Weights of a small image autoencoder.
Model: 48-pixel images, encoder norm layernorm, encoder activation gelu, encoder moe expert_choice, encoder patch size [4, 4], encoder layers 12, decoder norm batchnorm.
Rows from block 11 of the encoder of a small image autoencoder, named by matrix and row number. Rows with one number within an expert belong to one neuron, the router's apart. Each number is 128 + 32 x the weight over its row's rms, rounded and kept within 0 to 255. All counts start at 0. Numbers have three digits each.
Before each expert's rows are labels from the 100 images, of 14976, where the router gives the expert most weight on average: "strongest on" is what is common among them; "patch colour" is the nearest of a few named colours to the mean colour under the peak. Only what is clearly more common there than usual is listed. The data: retinal OCT scans (Kermany 2017). In brackets: how many of the 100.
# router: router (encoder.blocks.11.mlp.router.weight, 16x192, trained with AdamW), inputs 128-191
# up: expert up (encoder.blocks.11.mlp.up, 16x384x192), inputs 128-191
# down: expert down (encoder.blocks.11.mlp.down, 16x192x384, transposed), outputs 128-191

# expert 15
strongest on: finding: diabetic macular edema (32)
patch colour: grey (67)
router.15:154086072183090128111098121116150192119131113152173155133062096128070159154164101127165073182141178165189087129110121114102200101100170163124104124086190178104120149126102137172176107093131171
up.0:135156141121102130180126142113124131095146133130152128143082149136121108114083118151155168144127123184143146092189134110115176128150146132101142162128172102171047123079137102124101137204142180
down.0:148150105144102115080118103098091068097101185174122079078093118112137123153100154136084107097104142093161120098130165114189162083126131160127107131109036089118152166158163109064094146119098093
up.1:151077111085156128129155161153108107117105123175160107112112087096091111081047089148144140100065135108054065133095181163192072140125160087145125165110132088084129058083160103116094137127106092
down.1:153115094107090133173114144123093103123135144144063116174128117155179143173121115083085100166136147097216193136129119099100172156153144100102131096128181157210100157157076139157136119116137108
up.2:159145149109140093122123179101093161157118141130057107102078148095148097120162120129144166077151069105172125169128105132098125163179089109160117060121108194135146134193150162073123139103097098
down.2:109157160117069170119121103123149133104098112130158147095145122133075120130146153143129153157162133110150091105116130135111159098105124147102133129092154126063147145101103078095135131125187122
up.3:137109122141115085114126133120155135149096144169153133055115103103192122218100050091130141159118100142163163155119133171151126158093068131150157094161137161159119200169149118122165140160084100
down.3:171181164156185123143091139077113175056102151123229132128130131149088116082153126165126173147103115144141099150154122113153136127133138091182148116131056132121122111149056081109093058159162144
up.4:207143098189108118143146082126115071122157125141143142135115148130075123156128133152157166066141080158150130152068090169133065084152032106118146105077072093145106110133092064129060160155189153
down.4:146142148097120122068110112110140131211092160122163078095149082131113100180085089138078082090142105125125114120140108145073150119118088118127126098113106171103197139157151114099138180086145124
up.5:045118151145093096126144091151083159126144131137215204095117160161164107115162113140188142142145101165114131136134112110077114116094113173083170121079163152131105122046120108103138122155183138
down.5:135099154128160139152095107137116151120036133145118084099109091131158143101166125148125090085165120122135145101135137106186150158113135147163116106144130123077131153117099179085100100115096118
up.6:070099112117185153168116162156123182098124141123207158113127124087134121142127143071172145131139160123102094123054122174146146086108145058175088204079115156189106130081084099133123167116179198
down.6:115128040127153068076130132172142131113091106144086087148163082127103139164100186163168113114137118145120079122116118191129153117148149137099175135148182124097070127136168133112108156100173170
up.7:069134133123090108176087122123134093113136157103149193094177090152087113058144079127169159092165076139077068135120126111126105092129100112113132139094147107116136131095151071091123166123132128
down.7:129211066098149123066141077139135120085130136172075097106149152116135107177099153159059103184115086127122148110168163078122144136159117171149116052124168102116092082132137106147137136121120095
up.8:077216115141103147124135166139066179076138152144197190099167164170129091105135154084175145131108103162135093148163098146149110064141116052097153148094191129175123094062188103136139144192115132
down.8:146119129125138123136162130125072116149062113137168084102143089132158138155084132124091108075142130100145056141157177139177132148132113137115120091116148135122161143164141210171157129105190139
up.9:129141120149089100066099088163113180140048118174102173134145109096144138096118087115079145151116086139162107168097155156169123142096080108126142152119163131126095157149156145106161097066148178
down.9:137151105202149113108114118077148163199093143111093101127136100106136150127065142109173097143136106128149124159162146121162127164096137115175128157087134138112130140105071088140092123136117165
up.10:156176149146117104141116088190131142077153127150149117151093143124083193081202115081085141196091116148163109165099145060162146150167141166108135084078135165121064087129082116145155187160088151
down.10:129132084139127147089176136140115147136155145090152175129123137146108067139164170131189140086159118153067151097114080152091127085115122123093105131114059115160118193107141096108082079051132152
up.11:129176072110129096149154088076132185108086135121090146134165121104170120122104134143110110183159199144132151103122138198171126174116104114123106162112104114195082131134139140130129079142106135
down.11:126118145124150099193144087123108118133148118157124171145126128095126162081114108081156149173109165099125125145101127130183156172108150113158075173123157085191049128132158068102084159137141149
up.12:110131088081062132164137119184137141105113113078115167120152191124173148127082139098074163058094143175118062120058142097140170156118158090117068130124146105176176098114147083128080116135107090
down.12:132104065135121137121126115170126163150087136120095122108104150093120131138153144131147095100095137122135080113158096167102162159110137129144127068124050056161120115146149087116098207077225131
up.13:174145078134189105149095124121113147129132090091120128163135132118164121117142161127142130079194131136088069188176099152152143110076146138139088128121121041102110117109168157090053110165157142
down.13:095122126127122142131071105115136069071162123089155097181169126114073088096085159136132130086144107119108161174103155106130089119140146176090198079118136158101099111069172152180081150090187096
up.14:138136112130084133093172121221115105136127171146146127158080132091080173088095128121087101077139093138123159138192108116128181120124136072131075093136131093155095132146088115083202099152140085
down.14:127092124151138200160113149118159191093138077167173112095158156153137061098164146112151145156101112133113061118125151127133124154098127164146138130108121148114106113122130148185109110101088154
up.15:117082141164071121133124109090076106151179149093152182140103201148151089133144168121145166107101095180129168140142129086109102100101136146096138150049151125138123157079090046141122107128175171
down.15:133127073147178149078134142149170154116102122128119113164131099109100126140079128129076099128144154116133132084141168144126160161126121136153132115213153174078053102154121146055112147207146168
up.16:046149154175095058169149128138153149119152100133144162137150184160134115119121152149169151146132140097135101145114127104132127112128159112107156155092189114163068156080105109127159113131126194
down.16:131104189137186118120148126142129105060102098107120062146139042165133130103075161108134126113229212085125104079151172170173144193095167151136112158195103089114168115075109120133114116085163130
up.17:149115165142125121124093142106143090097111114195086100154128065123159096166186110119098101148130102134150095103076140148147161115134082132176110120120144194068140184152142140135121176115103145
down.17:141156129176080141149132141122098191136219174139120137124108142118042082126106092149162119106127083113139138167148102126119157055167114082177139092110174119115123141116160100134076123082169099

# expert 12
strongest on: finding: diabetic macular edema (58)
patch colour: grey (58)
router.12:167088138116153145150153132078135145107185159109076069147091059124114106181162121163151112163149104162088158144110084075121115120152158141103094076146173143108117101161159186109135097081091136
up.0:103152147130151131132144142132131166151112134119121136126169143080132104036113170081143184101140060107079134149112122163110113133100139193132171074095139100047133148138045126058136094091157135
down.0:235162107153114128139107126143135131155148135101112167085156113163124139122152121070185169142093113179151202082153101095078132114173079111153148145135131069147144147139177147138132082117205137
up.1:150105126110127170120128116140045145155111105167136116144126144103125114105106142138159140132172084103069128141091139157176124081172140128132084084122117089103191154141161072075111121179086161
down.1:175190093146081133103147155128128136080146124099106131107139159198147119153190109089114128162073138111159141111165137133125120154129105116098130124083185083132090088115125145098142121096150096
up.2:111124170158057115209116144124064077167163123120180155135151163117168128126123098133153123118103140107148164107096106155091112080138074142092085094084157130163143124110117101112162105146063134
down.2:161076122127095149119134143185103129147070128115085086098164064108154143132127102104112132107126101131160083079129112186172117135084107126103127095182089115075143143121116137111189109118147092
up.3:061134145103128112158133133077086080110214151144129141116130150140121136159094137145126100107097128139112136157132189138107112168149146053135142127160114101083063089121068101086107146179130157
down.3:120119101057117149167157098149167014082067115144100059066113069103129161163093119093124114095123101113105141118148195093107123144135118165078166099201101098151188106158136135085135127162120141
up.4:119114139128083078131132166198128139070166146082126105137141096137170080085115129124087093136125124123120137152122108114142132155162145115087180173112117112146097069070100126059130176141137140
down.4:150123148141100138128127096073178081173128149131105130087123149148166168177035179096157151159167140155132126100117111180133150139140136127145110135138082123082129151213158113129152151132087097
up.5:130148149182182125101164069071095178080081110185115151129103173075103134124138113177127164147116129113110084106105154178098150107096134147141098105134111127124090127078149127117128142075186133
down.5:123069217143194111122097204098071173129227161074168153090144160106098095125129142182077164088123091081164219143185098063121106100114153165159146121116118129103145153142103182114124125169074107
up.6:172119140171083163115141124169072148152116104097109121141080091080112105131162060092127101194105155067165154139147169153093115179075164199109131123128138135155084151179073115127148129073138215
down.6:101151162095139138104098122100095162123171115111137170117153190162140138127090162166127164102121122154158106132178092176096163071163141125084156139171059108172092175165196110131112148203130076
up.7:129132157163146146161103135055119120106157112067152131162147079134121154155176089167134155072135104139159132139184143113131141180085088145107136041148111120143117069089097115148080125110137125
down.7:074125140143183137077157157156104148105065151105118087154108160130126174164172037126104098127054146083166107111137171148145129125171133124140118119144160117178112160081127141178131085113134137
up.8:096128135065089157110075170127135130089124154111165171084148136188128088089165155149170119135181110149142122140109112084080175113160156125143169097092125150161155141163132051073194108061120136
down.8:124132117177078113213136044186135088149106143152152113120121079124143168133171098153174148160068112126153184102145138125171092147123091157126095144134135122107105191134141096074110190125117143
up.9:154148097157161120201144129135134125196094115144100125103079138106130156126149183091180072151199113105134133146108123124136164041129126136105079174081086110121142152135128131103090100166113086
down.9:143082153125124083088097175147122232110143060090145131101221097185145076113118131112156180062153139121123108128135111099151117191117141133129127143089132135116136094159114130128164124136201155
up.10:108150138127109025123128086135130172145194137063212165207118119137174110111132096076080135134131144144082107147102092169094086151124189115083140091134142107191091086132056123133118122102104104
down.10:165181096178100151081131129107143128094061123126097125055158128144120194085156135119127125105149121171179153093087076068136155138067104094113125158244112103130109147094145134112105089159160097
up.11:073071165156096110045093101135144144184163109116168183121113166189077092125111129133103147074119119127131173106114150115165072151129071107155076129117120144157156127088123114083096132102086168
down.11:126197166122158119090142152101164215185146061140059071068136072109178170149104149122114125179158125141104123117133073178159114160069119163151113115131134168107150137153169190133049096083176141
up.12:143090086135172151114147132098131108154129148095166165118133132134126180159136174121121090139110090207123154134072155128129086145090139083173131138103138129140104164135101122157106069137096131
down.12:117130109087114163101128150182139080105117101145081105139107093122129150099056093067160132124143154193135147065151130179121130121100138202100159143149139096113170073132168114171154147115129105
up.13:097130214124133137138138157170136121161129140120086150141128105116209073128119130174163161116128100148085114086154096110212091076072189123083117186131145102069165126155110095113167178056131166
down.13:116126000112097108142157099104058134143121175129111138083131162189139161176143158108077112167161126145150134122108114148133083118181115127162077139135153139134119094100098166126098079119135084
up.14:118149153151151053148066164084136111178218069093149128166141095082084114183134108132160164080154116116080125099115184080131152105126134128105151112138119109171201132117113106089126119168095123
down.14:143116091117141145140156158108132048165097115083127150115134108107202130091164122090075074137078129127111136097162134151141112132122159111101135110189131180146146101160133150127119137092137115
up.15:215140049133132070132150130133146179066153154176179104128091090072133126143114095131149128131126129122140104171198105140133162128116138114102126121077133080109175082050178097089114120201101137
down.15:166128158120125140111069207171167133215076131079192150192128158151087165155172126166125135058131092131121132133132091135160126177113166065145183084125139090095185096134110100168114110135165101
up.16:103189145158133119134133070110117165193165152113166101055154131135100096144150173152120178099133151119114138183129100109119121125130146108179205124114166188127120119089113145091140111151159121
down.16:156148073184116123146150162143153110125147116126193145126149124157104142073074122144198126102116121166189134109142142074129073061139102137108092113076119126099125159112145095139084078096175160
up.17:086157131159181125188207229128164131130158191092130167180151109111135154139112098101108139092146102125165157134145110156105112196179104069164130127138130151116137144056140147121088083171121111
down.17:146147065094138117110111113116136158090189110125141098128122132122121128164168111093158100080105148169113169150140132186180176103094149139108110131138023142099169196158140144141147098091087088

# expert 13
strongest on: finding: normal (83)
patch colour: grey (74)
router.13:128098106094144142095114125092167130120161110106144113203166125169133161155106194130111149097112177157129097098170086071076150139182177148149179099163157146114092101168063144122152128156155092
up.0:175187109108167150186149087129155143166100151104110175127125165158121083116124159146148163125177132103136165153177071086063071073106104101104170126091155066161122200088088084151119125146119200
down.0:132151110140115140122141095109177139114147177102095087105171115144148122063109160137149106124181098137096133142127134140128169144130152149130121144175206136096130099132179089029126119039135093
up.1:141154105093128148181106177151178131190143146155174121158121108119142095089136052104133166100129092088166134138128126196175106157096053129094152163131128201140106153133086126146171150123125109
down.1:128175203146133109195116157080139186179030090118125170142097116142154104122078161148107129155062119132132166128116112067155125118090126131114124125153216093119121111113122112132128128163136107
up.2:125061119177161153162174127116120160132143161076145154114134162131173167160105156150106102138168116175127138076146092138139180129049160108140104148057098150055103099141083090162077207101099149
down.2:123144163110133154068137124143139156093146114113068082121145167163153169058118160132093111164084133121159107092116073142114147136193128112169118144133079108129160109122133131107146128130140129
up.3:157119128185052160125095095154082146126126131172088099144129124148148158103169155125131051173152145072145111177092203149139158109105154104161085085126114127126142117139102067149134115087168082
down.3:151155109122164137057130183198128098157162153159169119128123191123130141139084126126164095147102130145150107124137160125109133166103134144126168139133231140154122109095130134021094079144143224
up.4:156139140115153077110159110103121068151135133162159176095090179168133119086143080098156197144141097124115170102097111107120088172173152145141142157120126127100103118127152078170091147170104143
down.4:116180135120108193255120114156093088128121159099185129139128162137134145108149124149081097111140128124166136140121097083087145100093157131123131119118228137149118140142116137094134093157182129
up.5:166131118140103152136134155144101196062110162148052138150160130165082111182186103117123085093122067116122171156167189164114175126095095120155185107138097153132173081146164153167124059130173157
down.5:121127114116147088073162184096141208156121150148102066167096147146116147142179113142100165121104125121139157108135098044063142167155098112137127129140118104093130028085114110105086152161099109
up.6:023134118129137157157177111176066129154105134105121191116092127128131157124154096124182109097118104132110189132155158142120095133200105163108131126053169129136185164136172124113098089146188134
down.6:127091101135136121020127129129123173130101113151139113125140102115165129120129043107109123111099091132134067111146134058176134149111112140182133128143080087117127138125144133109202175064068167
up.7:120140166123185155183118170097059154125071111178093148137139091132148172100163143128110124188126165070149126068174212148126143147135086095110110098188066154110186082080176111166117083122141150
down.7:121102168124134139107123072115158148072137137146172155123130101124108130113112113126127121123195172154091129129096172150112130108114104161111100108149118105134134103147147139177147155137070113
up.8:144141176128113169111098106145170116107157144150139098088132120141136110099092114126123102213168102130169203110158148132116097142192071117095140088133140162137101190152134147125074109156160124
down.8:118143006124112140076145178140102077096098209141156102130133155143128113156156128134137143098120089130119093143138160165179133123150138120165105130150076085092132052123110186057166099160136150
up.9:128099149138061118120104126123133181134143130104113129120118118119110156083114156144097125146121152104080150099144109147138184127136165144219139124119049160119153102115099145108142153125141153
down.9:139093130151109082122188129147156097096118110136123109045141102118164102131193096155132083152096113117207144115129090120077160138101147124118133072163099186103180125123089119173060109089110126
up.10:103137101135120119147141186111153171120091142143079129163139120111124113168156085144169135094079149134149143088121143105126142105135124099114121158107120135123175087092129082106114153148172150
down.10:122188136102141097150086167125087136147124124125076163112068144129137124178102140130128121162111129133144143176160099095128111138151155150111172115095111121125170084138151149145106051184139115
up.11:154135110138117135145135133203133158176102141136148146142053151149212107154106117090143136109115108131156147111084161113168100168180110062177096152135144167170130150185124119080132123206171131
down.11:153138106140127166121165073079106134117065161072111133134137093114133128154188063124143130113100128137149194136123200137084119148145102138116098127086111123144150122153136136132148121160120112
up.12:150132089131129196107106172124128083097075146140130183053141159108126152110162094169138117149113063064149138092159180184111112137143179103152142085148095100113140167100141078180180102120156180
down.12:148207150129158110122080137056098138114160167111187086126162107131147142137020207109106130113111162116134115116140078152118133085147129129122154137091066159138133093125129093207100136121067101
up.13:072135160114119169172148152158170169102130197162148156079167129148122099151174114124122186142128140135184136119079129149080122122095122111153105120110174056147123165125082094192171131091125129
down.13:168142164154140105216145066098129167164160122117126155133100094133107135113174131140129094137116126149104095134170117095107133126168151177152122142111094119120163129131150078129030092147096159
up.14:118135122109185135126113078129093190090115139159101181125126113162131077066154106141139171071053099124119108144102175172120173110113138080188154133100134141157143078124130120112093117183074121
down.14:118145091139097133110132048173089100130073134084158082131141121157099102170143114141105141163095111131120124138121108133112129121128122153126112121091151126139129166103111129104166135129178130
up.15:097166114128142114150122130099130147096102208112129118114147142075081092104161135108168125177091150149169179114109151177085145068149122078174103124088180106148133148098126102120132097067148145
down.15:161165115142140184111127098154118156136159125100149164115175115158116096122081221128142134081085126105120141080141123156128127112147146118092154150135096112136108109123105178012144115137105104
up.16:147120127138124179097115140156099123107104132121172078129122119097086071133155081102084167133117129128174142104118124180104092138214110135093147128065113097167111083100109133129100119155104127
down.16:132120099128140141200117103093115072165030143145129141116116097142101143123137047137149145120120117105137102138144078148102124115122111153127169114132084112134114160138111122129127134158153080
up.17:108119131143080122154121120167121162181108074127140109132094074099147129151121112109119112129163133187108107146174133112134091179129156100102154151109112148143087134147126143064101126141138167
down.17:100077104159160111146111107111126129098132191155195099124181148115134118122155117116157138137078112141146183140149103189084150141192118137113132175092085134105118143094136128101121122123215142

# expert 11
strongest on: finding: diabetic macular edema (45)
patch colour: grey (66)
router.11:083152136120099188150143074108128159090139149156109155108138057104128116142153087124107161161129142177116131131183144095100119126135133134151155089180104179075122163168103140103188154074116118
up.0:115131119107213102073137107127131113098117068108168109146188173149141162131137141137147171163155136153127117118129145120108104113083131162140114130164121155108092127067113128120133174143103082
down.0:161137083142147132112166120166100114108086179127137164147149117065072134096121218136124158043116130094089139149126133154118118092115136122074140190037158084089131054160132138106124124165132144
up.1:096148094096129162134118142120152147163132116101122141137153151100150129046162088077131161142055174185128164068151112133135139162133134100136193121169145148193110108107091122091178059088168111
down.1:132160134184100140120156119181134171090166096128155169171151110150112136154127181141183134145160102075088103160086089078122113059092163139082132147059141093127111110081145135151099188170123148
up.2:113157108173155149093114125122091082195136150091076195139162123101043101061117151111121159081169108117088087129124132120067149115097127093123132089144168123120111130049127164130117100136134127
down.2:128105120141111138109108157129135091096122142170205094176111067174150132042140090095199158210129134147107131147146117154147146119180120120154115131109141118122155121142105099132133068093107150
up.3:115075103091088127086124106098069196132098105071120123132149099171132129118172095219130193116125104184132090161101117109128154084110143132106179166111070161128130111080138096140057133131091132
down.3:165155135121143154091122137180157131106083158170122134146101169159141114141177129037089120147140106117145152140139130181111152130115124158117089070172152194134143194138137150087173138104100087
up.4:137141088099000111168171088138126166110134100145173148111101112104099131108149145110150124135119111194133176089139126114166135110091147152113096165068123111115143165110137112165130119097127164
down.4:114073155146181082083097142174155106088139125115099170116193139145126066170121085130113151068138102089154107125109091175105135135103125097126149102131069129160142109064066143120135189087207105
up.5:166128094134123098146107126136111181171141177123183141117112184074110159068133116119141149095147134109095135168136149155121154098095118095131095111128141060060148100132138160074144116134130082
down.5:067106145146089163110110140098144067089121094149157141123127097139106155183104073144135090147140115136115071118111163049146102091153116139158104118126109172111141144100116082173073142097120167
up.6:157155138127118120084083120141115179089072176149175131109157136140134154085145077097086072177111095123160136137112103184091154100148124159081158122151165155149153118091149117177137059138150118
down.6:176112162154113137138109077099135112144172082147153078094153095143049093168149102121123138140170133154150158137131156118160155148108136164164134174151042128057167127126104048105134118091185102
up.7:127064062159118121121153132119089105192150117155144100140122109086146188124090162207171078152090106117050071160113141121119145138122106117144112116110140146118130145110175062101143125182151204
down.7:120133161145160071148099188139192125149082098125132115077125122129128188111105120035091127111145170120149186160148120147156079142136147077136102089107155176148144161169096162137176150142086109
up.8:108132122156110202159166077104121126164130142119159086087141109114110133202105047159117130124120165091097115111105127172169122146098172093138192104122131147045159122147150144141119116114169143
down.8:157117136109126100121143164216148175073182127151103148098113151151142109164113091096149125104116099188128183144136124149098109151102162171102104093128111068182129136124111106123132133113166097
up.9:153169077095091089152128125136145144095206074079172181147080136117089103136150160088132151102143089151138117191149123104090131148092175153116175137135167085189103124104141073122124142095168140
down.9:103132170121138149085109168109179037110086117125133100112177102113179152086116121163144117074116105117110107091134098099144116161114148146120117118131145137073148164154131133184129140118136121
up.10:066128124119069106190154155154180154084148161107106089142130219142114082132124132143121131108106097116122154127085106142145106122133120114144165101130123088144114097147151162148171126123137116
down.10:088127135221126170128158136150095117120106201083130115091167129136113127121103103088171119077088187115135105118159121151124121133103120138121136177084151156113151134118107156145118079093178172
up.11:102162122065133122106133120107074149116159115115151147114137141178118104083116113115082143126099136133073142102097137165161095161127149091119155190104130107102107200160147139151121116165100154
down.11:141072110165091097131097074155154153201100114054178179141144154102074078082124138157165111127149155102079119175145194112076084092146127148132115172098104188103123076089137086081108169165115130
up.12:102107104170090146130135157197141133146140106147115118093138071087142158135104138180104155088208155105111155148149114061089112152122104075131117103103123105153188125161169139153175078112136163
down.12:163124102084098145109153117139140168124149174094175154127120190145141102097167121068110122144135107167100104128143138119093139119118183151158169104062185183080131078117101101131087105145136158
up.13:141083149070088155109126152120144130081106153123119067085125132149127118139123081148129129136174117120131194133104079114136131140137099077139143135162092204136180167121124081138188150104140124
down.13:120145097115036155135162162142129166122156168103211175134146142188099112078136170151136162124133132126153107131165080086083173103139145130085164137084111118156058130081141114119115139121119150
up.14:165124154110161167080175158161116205112153133124127215175140170162136085100106108167136116100109127122080116144160121142131147141112130171196166135108116148117170124115166113071135137163079090
down.14:116102109149090110148044135171095125137103131112130096121133095116119138129147153149147143140156106151125125119111111112087129091144141094093143104114148112093107103187103147113112130120171163
up.15:101127119182107106159109158060165156137159190150186137165077098105166127201115137142063154128117133114121152159099111181142076183176131104096129194133109144141124090158068115098110137101124150
down.15:154123137116143123182119125130097125170105084144068149164122170097149133159114094108133092193168148151151175086141110129135161112148129147157080169140107120123170080187120172174169176109105117
up.16:092083127067070063095152115142117124122128158116145184116147098126175106075152107163142158069148210093144100155182144127146113113150089094100170120097072170129132169141130054057230128173124080
down.16:118152069156120091135122161154159128089121173146145101110173108103060160089132106137164112063154087133102172190135106040132204183124123105167156150092140105105130144103149152114122080096175159
up.17:098145072129152085136103090149146058093145121173141125129117087087133131091083167080185122163144109143062152181119142138134138117118117081142115106081118096121139121129191161120093148114107123
down.17:202142162168112138149092127094091218163125129095140130144117162154119115145159134166130220129100143162139105089161112075091084170108127123170191128110163139131104082086090111131155111165150098

# expert 10
strongest on: finding: diabetic macular edema (35)
patch colour: grey (63)
router.10:158137059116131142117154122060138104091115160121149140151150131205125136121097130170190097137116126124145145137124181126168147074154107125160181158166147156087157139196112094081175112166089083
up.0:107138155128068153108131110084139124102151133161145176143060140151149161100095077187108156093108109104111136182090141124141129126135064138129123073148116199174164161161171096109126148152135110
down.0:091116155127126051120154085136162147121147157143135112113130181155144142089116190060194145155200125095138102123153095123093141128110105165119094168082169125174164160128123155077172134177084136
up.1:129116176142156131137184128133148107139099129154179148125061141116136170071187094098125144091142074137152091114121138116101139105137086121079067170112151115091202183168173134103094115103097160
down.1:155143076081143090137125085111145111131202101118138173148151164139095093119096099129170152184152155194110153120127156214104179205152140132185120130113149166153136131078118080188145155130163131
up.2:152149118158078143129108134199123058126144113111176169165124126115067141168104127152114077106072063043060114165137128157066153100133197098099178222071098109153119120150120107069093102131161104
down.2:155109139130173076117099108092130129126158176126116064060151147121105129102098104125182146117123156158146106113111140144197137154149096130168121084155115139082119147078134090124131155194071094
up.3:123136110178080144105144114140148099152107145136185074135175132132127194046155143115163105210144084114121106127096150144172109086123160135113169060140151125102154110104141084133141119140139129
down.3:067126158112103117148170157094108172140117124120115162112059144139087105154162109132073145130127120188135115111186096025107146127130169144183048163081096180128092139111095082132065143060123116
up.4:114108102135148089106121086159104137160098121133141174121119086068144167112090121077088081173159192132067112169136161118135163129125131052124108147135144206124154114141125090089137099096073142
down.4:113163122193137165142098145115182159110149090130146126134134129099097143147176077103167162182078098168124153124146121132139128157128137119113150127147143077143116143093144078120114094163181160
up.5:124125133081146163103145132091149112137097116145073111089105115081166166078146127060095217101064141244124173126121074136130147206093074123121154165139118127148069144147147100122120130080135118
down.5:133181136156047104103127129165119161131123099121131154161109128152146152153185104132105084160170087045140137100122142138149124082137152163137083118079136107143115135095120150127094149082123144
up.6:152144145110110153121077145148092109114111095183134172169169095136171221071141111149133146154127109123191154123114133123106144121099113133070127102176147149134121140134127151146107163178083126
down.6:099134144110108107076176099158123112170222129093121088121125156191088142159097143091120157106075068111138150156120125138136144084139141191148099148089143130189148133115148122078117126116114082
up.7:112133092047145206141141083120106132114109087136125130152136133173141168131136094129152141168123123140121135115118177194140139180092127143118126127167056145151133107209165116116091115153129109
down.7:091138117120148091108171092145113118102182121102155129161135137184105127060075190099182158181111129125094139199117091109110159118130139130116128131081169102195059119079124139108161162153103099
up.8:131120107085082100125118115172154113138144110145127156114147107117184106113136126175146151143115108097150106132138087104081110177126072091158159118129119145207116155118202102170147152114118210
down.8:092104133136129066074078130146175120141113127159148129160170118125147109093175138115111138148102114104147152111151128194126134180057111111104092154100095172116137151140071093186174157081120098
up.9:131119133158116115078129139106098151101104088164131091065083125134183110200161072116145145112130103130141148163155108132120181114113141123164144183110099156093056159131135152122113146115120116
down.9:144157108072127087151200123113179070128204149127213092093192112130078123091071100078101162149148128114080154134100115164111065102105171133133195119145103097131123205133123085133145129138160111
up.10:141200124154109092135109116124146158120138140106234176116146169125144131113092118100106114115117096149095099174125121146103144199122120101123157118090095147170131135137095068122117106093194138
down.10:137161128156181181166140105066145139127055121188133075127146116087124120164128112101136133145115160110144119101168171118208143154170134159174142109106076125069104146114117125084118155167132068
up.11:122184103108173142144153071092129089137129136166090073122092159086109149122136086147135127191075139092161151118146147127161104083091125133095055126122135068174077092148100126119058155087143122
down.11:082111161135075114100132160144118179128140177061145152113174091125105094108124104141208163033170135132083144167098031118129119165136138125146187156121129142139187156100116117072135089128122112
up.12:082094152174158097095172046145131146144167139115148169117136163102131174128124140151098112127165113102142175188107117068103089093135104109096075140114134107096138141158141090088110154143091161
down.12:188152106082102133163075134131115141101108165148121170124131140154170143087154138102125082156108115125118137117151185196149152118118131092166158158128198143130185186148168119129165085203137146
up.13:098190085137190168091106132078161098082082153122136154133144126099123174124118132156166138129083106133113126130115118170167197101101060104163083199127154177132113154094123163191116168097091103
down.13:114144143154091097146139136100114242119152134116144099135139191139080143118155122115101206134128114142108147126131112085161096156134136151143132118121192091154111142074123102147154100156098160
up.14:109162112079131110157133117121126110117125162108178134091132095135137140027101190112184201093125140142063136168131095092108137096170099090146166125075162165167112093141103149111158098121106114
down.14:177133144193121149108095152116162162141119104147123153145096158170139167187181085131099115187127082123176101091155168129155108140084138154142133143157142101101102122102083101167080078137167157
up.15:131136104101130154142112120093161155129160189145132143111100127145142113187075119129130112155137125179102203185102120105188107144082133130116096148119137089178105132186113136122135094125114180
down.15:134165137108126144083141138172075175126167112160117107172136168150139116076160137051069133115063110131130084118171128149106139128145138134159145107090181147103097113130097105133121115134143130
up.16:110128106144065117156131110094151174126119155068152219157134161098105150088110125094105164134192118221127149124124137128076127128095070129101113190120133109196081097151103138179163138138119126
down.16:149177110112190123111153128182101095156145089142119075116127145178069169108148162053093128096076127078122076078172184177168119090147167085157158096100180134109141151154171153118122068128142143
up.17:076126104101100120150148114161128120136140157139158156163102133115179108116157127148156084166152165128123159183144084137110133124132136081104112133108130183111072064212140135067093188127113105
down.17:134134132156130099124098105089160101135138055154161113086144071138144153136091134113178143108112109147104102119092121124172140099067111112141140154160131110104178208136155103122141113166194174